Weights of a small self-supervised image encoder.
Training: adamw at rate 0.0019, 11200 steps, batches of 128.
Rows from block 3 of a small self-supervised image encoder, named by matrix and row number. Rows with one number belong to one neuron. Each number is 128 + 32 x the weight over its row's rms, rounded and kept within 0 to 255. All counts start at 0. Numbers have three digits each.
Before each neuron's rows are labels from the 100 images, of 14976, where the neuron reaches its largest size: "patch colour" is the nearest of a few named colours to the mean colour under the peak; "strongest on" is what is common among them. Only what is clearly more common there than usual is listed. The data: microscope photos of single blood and bone marrow cells. In brackets: how many of the 100, against the usual share in percent.
# u: gMLP up (value half) (model.blocks.3.mixer.u.weight, 384x192), inputs 0-191
# v: gMLP up (gate half) (model.blocks.3.mixer.v.weight, 384x192), inputs 0-191
# out: gMLP down (model.blocks.3.mixer.out.weight, 192x384, transposed), outputs 0-191

patch colour: white (89 vs 24.2)
strongest on: cell type: artefact (26 vs 9.8)
u.177:100094096160099135122152132113145173132115125056138149141169182134147151110174188159136128143130186115164145112115108084101100142121096163143173149131194136126134145126124149100118107140100148144117220121101115099057138131085121164154108109138173125128167134096125083133085080106104166069156129102180107146127135120121128108096127101140132139149095142133148054143124125145117109137107112167097153136076080104209124183148184146093099122082138181086117134124137195103167053153121129123163147155114164157097140144207137088110123084090070065111168188032137093136132099133071076100
v.177:033135103158078068098042145102143147223096149135133135110045128087190147142082113130105120134115142109104089117099131096117122106143125146176107108071117145105131109090122145112129153165114109157193096143081098075116140109143158152130170082117146183115176127134116095134105152148124065093139115109110141149163178159089179128077134099136147155129107150123160138147043105104109139161090137033101085108089103150105178104124126094160158135090107095097096112166102088163117121112105143112102090051126097098165105134135088108112135138053100128097073165146111143146130142094103154120
out.177:095166146155144121114105149127101137200159074148123073087091158113116103119172116144145148109094134134129142148126127084105128149125159129140085127120108125107100082130104131121177094151159095173067113129128132122094133120190129107137124103102110123133156117084130136190144126104093085169130146063122164120227152153170145129100149124255170122119137129134093101123125143137171205139092129031156081121138126135124179064150124078113148100169140091093157097106110142181166117101092152115132121105133149083162121136149101103163134147028142130078146171089214153159093083116143138116

patch colour: purple (51 vs 19.2)
strongest on: smear: peripheral blood (63 vs 16.2)
u.307:101101103139137221105234140159097095122164141100114131159147100183134083129095135159157150116149185087152174105193125073084153119126128150107189155138136127138077133115131125093100119113171117165051116093077171126112059141135117133140116096140094139124107180082101076106092130089084113084168138097172114136102071105088116097129115119140130153213088136149122139112146092182138129090122155154123150111125122125146132196116105135116074152124131181104186134131178135112104140137114108130090119173126135185178140120165127076146050105140147123202157111131132149171169080123092132175
v.307:110165056154143122128126175111142111142139093109117139174117161133066132149187114149105134088133153180146126176143210120146141087085141168154108126090109159155114120107109150105132154146149100149172162142160123169137155091173157169103177132143122166096095107170128176137188140060101105120065091164140173088153108139170163128152194134212168087145135163166092148147149150119108141176074159094162128160178116165119177139162133158150176088126111111151146109117132131164105098167084108109176163139186105106148122130068184087164122160082139134074097144148201144160089133144188163105
out.307:129151127068129077145162085132152095116092102139128124113110190099174107111105160143136170132142135113157103124116120111125086163142164153103136139112185122150115114092113116139086102131124108114105153107105084138137119096123150153152098167120148148103174133115151136164119119100175090035111000164119117066092115134107161123157169083067118166175110106122142161113179147147165073181087088106137103137097122117141077112153127174124103114062088188104107098139157127113132106096122255144093119178130169126107116118136163159150116134142110047091137129124108180139110107172098147139

patch colour: white (63 vs 24.2)
strongest on: smear: peripheral blood (52 vs 16.2)
u.344:164068145113105147079079146126145144084141173150129084121115104145149087087213101152138107116111089130105155084126119137173132085145163111128146076154129105137148136129159153093131056130110115104146129113171120091055126182093134086072118117107114124165145095186108103162196109154082133210136151142158138152172184138161189121100150116143091166101146092101123117219101057198158166101088131183087133125124104124112111167091107147172125142148138123115121090135137158102155145174166128087176107110142140170127129180155100134172075083176095121130160082108089133073177112121159149121
v.344:111149151119147131162112090137100093133128152152088122074127153131133111077117096091089132132122116159173144103105112116131109127103156109126156087155100165120125120089142084127130068134082126128202132148086062155056099154112100084141051130089142059132207084144158104143090174172091100135150056090079142104155119145083127079081117152120054151094082121121123157126117146113165132115086142102124136152092164150099124039194083099144128115139096120098109109075141111104133130108134194093096074069080089111111139093112115093119134065095121099149156182126179147087095089166121108153
out.344:132125141153120126131108121110143141141169074140088143097160174113082163104151171083160115135141081102171110130150141160108095104131096104084095153136069102119163108164098121137136127128133138102092090158140138171139107048125164193166126241109124124140130198094119149133170140201134163118099101165114136135113055139180093132133154154160176134053069130102152129144157145143111121165093084138126108160135183125128142121140153135101127055098135108155126117128183105112144074177165115151193144129148067113153141153111113156142084178083113066075098140110138100087048096189163113093

patch colour: blue (39 vs 10.4); black (31 vs 1.6)
strongest on: cell type: erythroblast (32 vs 14.3)
u.381:122191112159125086118204164190162053152182112139042116153161112097120124158133115131091125131163162198179127196134128136122154035037163163138129109178110146114101076110145169105162151156133096171137141171120134123134128113120155160127132119068145126106134172147169157186119152141066104105145118107149156125158078150158099155118121152181147099145122171163119137130173208175115146160104167138101110122141156159121152115200100145152128126099099133112106111106136127134101132134083157095120131127133110164177103147144147083148100135044126114113146149139217110196117152143115108150
v.381:149113111092141147110142114095112132217097141111142139090136129088089127169150157094144225098168150104168132104070144184166097159160107161098165113141161109207125173101110100197138108122187132114104159154110169145113129132134096092124117119152103148086144140130118156093125147151146060178100062102097112144091094092118163099151143191136053100129153108112132114076157099091155118090152109093124139128177163163159099145093137106127139070160194150173214141157126126136102155144064094120152119137113182098156128099084154143110155092127160176148057070120108142161162102127151123152
out.381:174117135131128114120122128089091070198127134142111111140172118101143108089102127140118154139165136122143115126114218135147153110128141139149087145109083118122097059136130118101158107120101122211134124151150141103132110162073106119127137129162097096080071119136136161151127105130143173144113138065091167175202132104166104086120102125213110102140150104129126197100135134136192183166192144124172079136144141160076187030150108077133160137174176073169161113135149121137133141103120143112130133125122134117136135124099110140159102127029216148094142155135188062122113116136185125149

patch colour: blue (52 vs 10.4); black (26 vs 1.6)
strongest on: cell type: promyelocyte (25 vs 6.4)
u.99:127131109117148125136138112136088124145145101141071069120067163112151071121123051126123110125122121200125099138114143104105122060077177144125120092095071151137074085075164120095122144116133036143157101135110085136129124109157125130065133113130092129150163122154149158179140174143092108136075108083092197107227122131141164132054132139166133119112142136150067159106137166159152161139085134079172122151142135158052162056157052111200134115139091100125137084112099082166095114114114152110116116116119080103131105130098150092122111147100166131077076143164184136150120141125150125116
v.99:116192105150130075154214132210167059148136181098092117130040089101125131173116090138096166112161176144130127160126138108120153067105170127153161147113084150110088115146141156085118174145217087150088087151087136126128075122161157127118167095062145199092113106144186156145177146124115116087145107126130124097151091152107169160137113134156172087188136142196113153174184157156109131180118153074128123127116104154093139147163095137112164131096123167117112137122133062124079144114090137133108109126121117164155128133092139092141145145118135108110129072166143162183145126098091066126
out.99:141129114136128095137114131190132134041136112113113137091147182142052135107118151161125138125134124117147155138121200091159076148111130102162127127131108084129103087126130147142136176139139116110130111144154131118148143132096169107104153150125091133157000156114092202137143128082102207144099126165142141107144060159152115098110118132159152116161142148101114255096148141119161138143152143138155156127160150099068149112148141118142144143121226111146140136151112107157107136134135076124161132143138129132135150113130151133125137110070163152114120152082186056062119124146164136073

patch colour: black (83 vs 1.6)
strongest on: cell type: erythroblast (33 vs 14.3)
u.62:164171137067126114148102155159144109141139115143077078171184139128108129140166150124095087103119115138145153176097177148152134101086172126120161110153134108219106120129178125185203139110137105117133193132185139152110097173121139128028073148129136112145097103159125147206167135090085153165066152153085134134151167144141097124100206198214136103119127113139094104129125132149156172144127169175193122091180187130145146118163141143138148122148150149189142096148118156144120104097132101142183164088159123113151116141080149090177087133129135148154151177126198131138134128160130145108
v.62:106105147114114127175137068121109120111139198178122103085101144095166100064102107053126090132104089154123140100099083119124084149139143109108175089134087108105108107113152069157120056120135103104113105108095086168089108144087079032120060143096101124105190107137148107149083129182126099154108046089080142106126080117096121088070094143121067182117102098091107171119146131095150113088127113085102101081105161116103103044143107089132122116134120132121126095135140077133138146085150182108082082131091106103109124091133101146108130088132164116156129187126124158109099097169113103190
out.62:100121132090098122141116133147137117116150049100092156190142180134076171126137082115113121104149171131155075138140148179095157123149133129184084110184127099133138133136137139139116095085185134109082132183136134117180203111126147169119130185098183087148098115134107143094134057123135091143132128161102164100092163084118118153116143146137150170138084159167101028136159075149154123134099194123182134157099207062204172112108111110102130127109174132140118098164155132100149083130152149110083151104165133144144165096107188176155092136110088152117096144085120138101064171183119131102

patch colour: purple (65 vs 19.2)
strongest on: cell type: segmented neutrophil (49 vs 20)
u.138:114176091165095044122122111134159109123095090129110144121088140093068174121146124134093091124101091194087066163083147108127131101075146116123075099095140120118128088168132109130118165127157113092117141154131130129165159072147162154070128135139169153134090076139166193180162094128140165107041133181091115110152128121125113158134157112164174098132132145125110124154205109085119141150080109117133109113104099126115159099142164139147184095081119096166073141138084103139135055101124132156126191143127123102066120115034172145109169173116095118037100148131162132170083155098130097121
v.138:166150121117184172141203145175094083102161135135086129157150110146141095154107112146112157165190151170184090131186136087122111108087150170080193138178116131116085097097174125106124162136164094153156111151084113152147104090127106149118083132090052112090117175142100098126142171144105144078136091061140187117141082124157088130071134188155147160105113092127089146108120160171132139132135084159171122154163164167125153121161106112142076082116126146111177109071172120151071162096114162144139078098138120167191117143143108044173118151089191161150116107140187146130134139152100156134
out.138:096140138176124125135114109092112153142116094115138176172027165101093123120153111161161124109154147165133146151110149160137082086109133118164112117088101134118192160170114124122102126145117150121118116180169173135117109091164156186115139103154168159050132149120125197127113086074145106076124073173166140106150134128136132169121110154132134125121118148154149193208165104105122094182071136065151182115128064070123093155081102196091157135127135159078096118142124105136119120123095154078142143112148128145103103104133182138091127136131079011068131146170117108184113136112129137065

patch colour: pink (90 vs 22)
strongest on: smear: peripheral blood (91 vs 16.2)
u.87:076136086133090095102056135101152129170118075101118114139101145115101150121203140145131118073056116148093129148078168107093146122130117130186070094066156142163140149142096150134136104143115124122144196135177167072107180100169166139115198119165177156158166080125160163147164122098142083151104117168105097099117179109144197124174179099148136076159094163145164124142120088096126133120075190108115121106150091112134149143138143149117199144120122139134122137177085119138176073184094140093121188158118098113101124130081192143148125140079076090102093101122113138188093084104135119119
v.87:091131105148073078106101101119147146190123103102100122127072163105131142109181141137099108058040115130090125144049117109126142118095129146202085074055142147124132110114113114131138108147126121142132173127160120074129160112158175121118180111133203139156191069116160166155157099116122080137085112167079113105138183131092172160151169084159140091146104179146132137168149128094129128115070177088089115110108102125124157110134149143122191147091100153146103138191086121126156069123094155113122155158116090087105127091108189150115128137071085086101091179132129164179081144090128086141
out.87:167107116135132150127136115152166077117148116144070094107112089123131123138149125137140130145138115118085140121121117109134138175164143116137130098100118102134134139111107140120104178152165110163087137161098084124235142157212170117192129105093189119205096151097182101156085140154139136149141188079136079143107218149071121161159144148089097122164163145125129138019103127115087106092124130150109051094112117193116095121098094085145113148145091142156161151109091112181112135140104151116134141176159126129129135128135079132160126133112097200175122079102120167141196149068056140157

patch colour: blue (28 vs 10.4)
strongest on: cell type: artefact (28 vs 9.8); cell type: blast (25 vs 6.1)
u.383:101118169097084094118132073174147110132123136163108100122110086082158135136101124069100133119129130100079136124084067134164121158128171053147109098144105089115133114139174104139120109149150107143071096091084147087134109175133148016110125106102166176111137060091158098136112113153145127130132142138080085134104202173042111120143119093080133185159147116104148128138116139097137124131144151109112110023083113123110107097090137078125153183123145124135103097174138104163118178088110144116046079107128131155143139070129088183133131114138111180155144112173080134146123116096097091201
v.383:157125154085129120158136142163093116076155135188069064117110105108110090119105102091097094123104107156145150118114093170149129110102199110138120071165083082127091095124187085176122051123141063146103086102125075157134096126104086063062085138080099111099131132156141131182125118143086146161145094104075143128150125138104095124100112125140077171120083100123031132129155178141182140116148142132115098083111166137076109087137101095168143163164144126167119053146169100157117181087143166111101089183111116114145142126113102130088107098136201119143165160157149145158135093126133109187
out.383:154126096159074116101150128134209116170155124133148145136112063119102172163133098113113141109137137094100153104174096148114130141100132127155072124129130133146167143122181142089120123125122148164118127123156197075160109152143150121101146112110228162150162108109173138103089159139120153098129171197108100183054173107114069123109122073068142163141130104120140112189112077115084072160087078188087110116119080140163023165117095145145168116088086173104070138126116125116102123126130131156137160125159130165102144142151071125150130123183092102176093082132073116139169152139076106168

patch colour: white (82 vs 24.2)
strongest on: cell type: artefact (27 vs 9.8)
u.248:165087154114137159133093087116088197128141144161134067123104087143078092067093110120176097114038088086092208107130130151114156135139131063120172088147143074181092182137150115149135080101073133113122137081131151121128126178118100084074090132172134128157121113133072112130082108096108160167133183106143127151158182097120109092073151133140131158144157099094097105109129102166149170080128138135137135079175120088156087124059094090154113178195159122140145113157155143160173137098186094132084127139137161120116167130111134135161087116195137136166150166143135091081195130129163142117
v.248:205107128184107172073104125127184166083114184111142165146149145146107167135171160170144151159141178122112161122160112111162138142151105171105169164122148142099156157137118188142154167188120141141127186142121171111130154121100134169145112130145164120110149176110107085122157098096137194088179164164192129167120105141140076156133116145114152141135114135127162094186111109156087125156104089167095148128106062111173090187133160170115105164109118142083116150137163181105180101182153009153157176127186125172131116147196101131163131139167095086137174140094114154136132170107103098097
out.248:209109119181073142155134099135194104134072074172121114145119115075086146100132135119140095163174126110114147110131104121141099120163159163118098192113137084113108122130102108124089136146106144110143143138130167099173115135170175167142173142188151165134086174195105129139133139141165120151123180119092092145121136108053113076165059109119144138200204167069192083178128155133140116179140118146171128064096127121145133152149128130125151131136119106174131128117067106123091162147093122170110118156156142116105120068107078174182069079087168154118118080078131177133128187116095114147

patch colour: white (97 vs 24.2)
strongest on: smear: peripheral blood (41 vs 16.2)
u.120:185099182178089150118133131088128147132150125133133115138131104137080156085197159107159130133055114136118153133137154141176158122144119109122139155119148071155131130137149146188224066120190134104115175078156164108070134125128121134119171156141131138164146163147120100139189058132114164184134180162131121138135132106229133140151140172112099146099152123117122094130169082133144152105103133137140148096163106096186149181122161120115140168134159116154140118112112192111188108169128072129162195160185167131148195196165073137165114069150123104124111087054115113093113137099129135151
v.120:083117162131057087122106080125144132180092175131114131073103057095181116131085121114114073162109136138095160092122074141141116120122137101198121118138109142120140091133141141122078107167117122160114109150107143064143141163089119105129092073121178150088157107082136066129109114151151062126164077142085119134116167154068167132145089092087140159145085134133156155150078116088123106118134131098091058048075146121095113085119111115143183186116095139119067130188110087164147158113097180128091106093095101159143122065122067179117124122108122135143142153167120136151109123107078114215
out.120:158180053133138096134124163127123169085102129144121165102157148079112082133158089106147143199099103157150094129140062051144114074159127129088095106143156104185145134174137134093207115156175086089134086118139131078122111119164160060132153115155101145141150068167065077102131053069206158153083145129145148143118129129181122135117087127140160139058146160129178095111127147096146134189081103101126144142115153077167160109116128134126102144151117113140127117146088109151136121120180126063158124118118145106125134150088102116147110199125080159105060169103127151083090121118160083104

patch colour: blue (49 vs 10.4); black (41 vs 1.6)
strongest on: cell type: erythroblast (40 vs 14.3)
u.148:132138112143085119094111149145146158145155097158087024163109132142126105113180114134114116058067114159084183147090169108122164088099176098171115099105117127196101128122152141118125072120143078133088141123149134087118126173145187087011128150132194171144126114175128148226186141103098113211074160191134130132169192129118129126119187122166133113177119132150091134166123116153125168089096156134139123114185088105114120152076107137157178161163130160159120096173094123162158083156122113101116171156142123143111138126117141132151056106139122131132124131132138129147138129106149098106
v.148:124179099123113088186142169162107089096096126121089065130103182120088136111151083125105112082077097165120113162087171085079104072043164066127125080142119128143086120146137066106123116102158100091107128141149119151076102108170141101056136110096143085150145062127159163218124092135111106138083073190075098072161176100099137114159174118178125060109102152150123133110165182112131102097061147112182133084116148135096135090161110151110161106113128134156099111126113095126145086090143154103097117123111117113096134099065171155099135149105113129112142143149207149124108118120135124151
out.148:144147125156073103130098116153127175127147113109131127155158215172165132095133099145135179118121104139160122111106108151177114136140113124162026162119116142164122106118121097133109077102078106176124090139142138101228130106089169119131121180115168122126073175120089130107084124130119094156109145142153131149175163105144109112127148149153129111129067177133108151099154134174209160172176120106113115132094168087050152096132088139117138147136218112162141095116111088135164132119097184144087132119189177112122118092040144163134149150031135170075147144129117092127072150125115133150

patch colour: pink (59 vs 22)
strongest on: smear: peripheral blood (38 vs 16.2)
u.16:114085089110183249126136106071060145152121118107133120158162154155132112104146126174195138090141141120191157109152136129061129146148117159111178126128155141229131157083112107131092055088106135136128144115126087139060105121131069153135125121167082089152163157135077090101080140122112116112123128082155119141116116050124108046095136135164097155108090122113122119077065080141155129078109151109138124121122163109149134121096116138136097093149127129127196147149124177136142094147124149135148131167098127101145121159158142066087087096116113097179102131087138096120154060174139186126
v.16:108150135106146116106135119167117127140167126147076048184153146157136108093156098146141128078101138153187149174104162139112143066072183133152107083117130109192094112108194131138137105135142108125143160081167095162102097154171097100084148187114125094142139102170117161185136127092071120191104180137156128136176130129136150110102100086226135107155129136165100092155135194187147173120155176103151186082159194118140208103120095119161109139153140127146136093145085092129162130126143090154115097099148119158132123148161135073111052113109159182164158174145170131125146108104142164107
out.16:096082147101127105124149114112101168252151109112103124134058167142190164100157140139128142133112109108097127134083097099163107100121079113155123127123104125103141107117115121168176105123091140085142125093167050178063140117097121145129116156167156116110224176140128138120128138129121094142172052133142144107140218123117188107114127128116124114094129085132148151104156097108154111136117155054170095067123122115141136090136152151139178156123076129138114149100144138100158118091148255126157123124097096117101126096128151139141152128104054045104150194126122114125103132148140110084

patch colour: white (52 vs 24.2)
strongest on: cell type: artefact (36 vs 9.8)
u.373:147083143119077116130061092164141171163125164129135125137112111075142153112141165089133115099085136087119233091046084154162138145156132088180138097095149112153139161117138116164161036157171114132103175129121124061082134225133142059117113106126177169139191075115122094150116123123131156160112149145110095195116183164065118111121155108144108172139140143102127089134096135124141125113114149133105099062106115080153104165070146136141152173150133129136109130193139147161210106148111116123108143163087140126121124066134117116122136065110127122184116133108115159133166121079092120161
v.373:091113137144041091120103101142145160109104146144111130138110106089131131099119106147118037157073098165082147092126100172104092152123130078152108106117100154104133078081159159105117103166072141204124124134158168095122147131084182126135132059108126125071154115138136113148112146119129145146118096123121137161169156155144117139139119097126178197114118172110144144152103151124100139134113120151078071047103089110103125101092122130166170195143109107102071120186097135217181126147112153087131162177142060152099100142128056149171134124090106117077132181131117153099068130054130118177
out.373:135194109138157114122130123119125138149111090113103131057101176073150142156166072128139086157157148108117097096143114100139131096147116135117151142155089162132145102104125132128134146142148135142167077153131156100092102102166158132090063081193080147123166170145061098086154148104151153145134120136198157144197170158155107085117096144196140200114110128129159135025119103102132186156105094053138107107206153135125179118128111095141129111179124142137128159123074090169154074167148137091120140122143138102150121111126100093175183138071098146076189160129151124098094052121159133094

patch colour: white (100 vs 24.2)
strongest on: smear: peripheral blood (90 vs 16.2); cell type: myeloblast (52 vs 1.9)
u.39:179121092149102175095091108144164153117134185113121118116161140141070151088159178130120176128094164132170153107116127125164122124134128121166127114117153083132155113169143155131143090132144139152089183096091147102156152159109156124089116163110178146141140146121142124149112052124102175118145221141183124160156177156112102146111135124159137111169159110143123057159068097185155155157146119182100147088096081118177103169139171150145146183105163135096139093155175180123170099120109025139131117155167194198162214098156115114138097102129141133189160123086122130112151165131103063168
v.39:125170130158110098165099110210199080127120173121088118115120078138114090142095136101107164099165147122127128157140138099127163084082225086161144167137121107107081114152181159088107161124134075129125085109089179146175094119142187142091124094101173146185117118093142142184145119152089125096176127132138136067125146176087135177168134136145182122171114115180112123197096160137138132150108119153121147123078148153125088163142106144133146143069138183133120086093148104114087194103164120139081091082159134190159131159118122143134133173129129203146170073162136176136134177116088097170
out.39:190123119115085140103140132143173145055116090178131138113211146092072120119155143094137133150138152134139112168125082132099148109108127130048133107108128133157166154082145129133130102163118153126139144145125188057123138099157161147095129114127166107137153133147091112112134149086152183126122180183124155164101090165122026110158121093115116116132152133134145022177100109161099141157106121229131187134139101060202073189096139099115071116168166128107117116126098133159163087110112078137137119137153117159145098134129107137134115119175083064137148125120056157088165103104101125123

patch colour: white (100 vs 24.2)
strongest on: smear: peripheral blood (37 vs 16.2)
u.3:116115132132114099072114074137152153158120188159132111145125115159133123122149170134139140109089124121162151113128106122104131146118134145139105138086177051133109121174131151129136116110154155120147164080093139125132121181154105136094125197111164107119173103098085126155149052144120090142162210160171121147120182177091123164140142083158149107188119126177091079137108084181177170159116122142108172153095126135141143207093144136159141129120181131130169114131141135087141109101107031166096128143159154142184245077118146135087082152131171144114181112099116174074194126124068096127
v.3:175181143167135133121135139195103097095118248154052086098091083176098094118143111108117129091137118145131164152122113137183137076075199105180183127140083106167079101128165111150146133120180081122113146128128166145067102189033105090068125116108128163109102092161154111180136129155089176166135108131124166110174116138145124080157134140165125090178115109171086131134145159135146152109142139121145122136157110158104106104158087157174170145131131174143165084114147103153134154109163129110120146128159104151139114106138099147173086085138130099165176131150183080124121094146131075189
out.3:198138115106113090133067129124183206145123121143079136154138156098111152099156200159155130193146100071105128109122104133165153090150106134119134098133163134147156110101161148103195122194104117107119162154157118095079087137151161120109114122095210142124151154123123112128113143116163163124105173126122171131149134103105109207126126133147118159125162189133181073161111154110163139119093156142127174134121101081216130165114131136054139203143158089144076145174083102133153112134126123108137086103158119142081068110179121170191114114134056096124149201130114131122128104051145104112

patch colour: purple (40 vs 19.2)
strongest on: cell type: lymphocyte (43 vs 15.3)
u.217:141139149097131134175138098100077165113122135189114075120103103135091086074143122050104106120081076144165133148062145153148090088094165081122156110132138083142122134157157078151127078062134090098121113116120093118068112128134078096085146159105122125143130089157124122164129082133076114167073171115085152131182192139136161123091101147180075108066147087127076091136098153172186199104122151137166093119117150121142193103137115061153168100204171108152172088126110116137149169118175087127135124111108122090149170087105098146135084122128182170149146134117134127103114078105164162128
v.217:087171169099141139166118077140097069130161190177090108090150131128171121122088104081070096155107128172142134101129098148123134117083153132097151110121075146130140083083169109146135085144139105127151104136093061148080119122076097079113086116085084039102164095134142094162072142189105146144168076124110175117160096154107157116069113120142069155079088099078112138138154128115139134124138140111131108159120175149078147036189097069153122149165098120122089097089151143124105148079113185161103085099082082096123136127120081092125146097106120109143118169111169173135118105164105106171
out.217:101128111176114156164161136081109086127074146136117154094098066157147104115064120141152083095137162108102102175160149130097150141088109136115099119125085157062129137143126083139073135130154169119147050192120103148117108147166133122088107149136123122142165165145226146125163112190188087091144085114115137076077151111112118123097144127066123166156141128105119147077162165189174057121095128083138122164167156125104086147122165140104168090105114153144141091147111137086132133165136187134075165115166115147133125077151169156154166124155139125176100094150138201153109087138079141218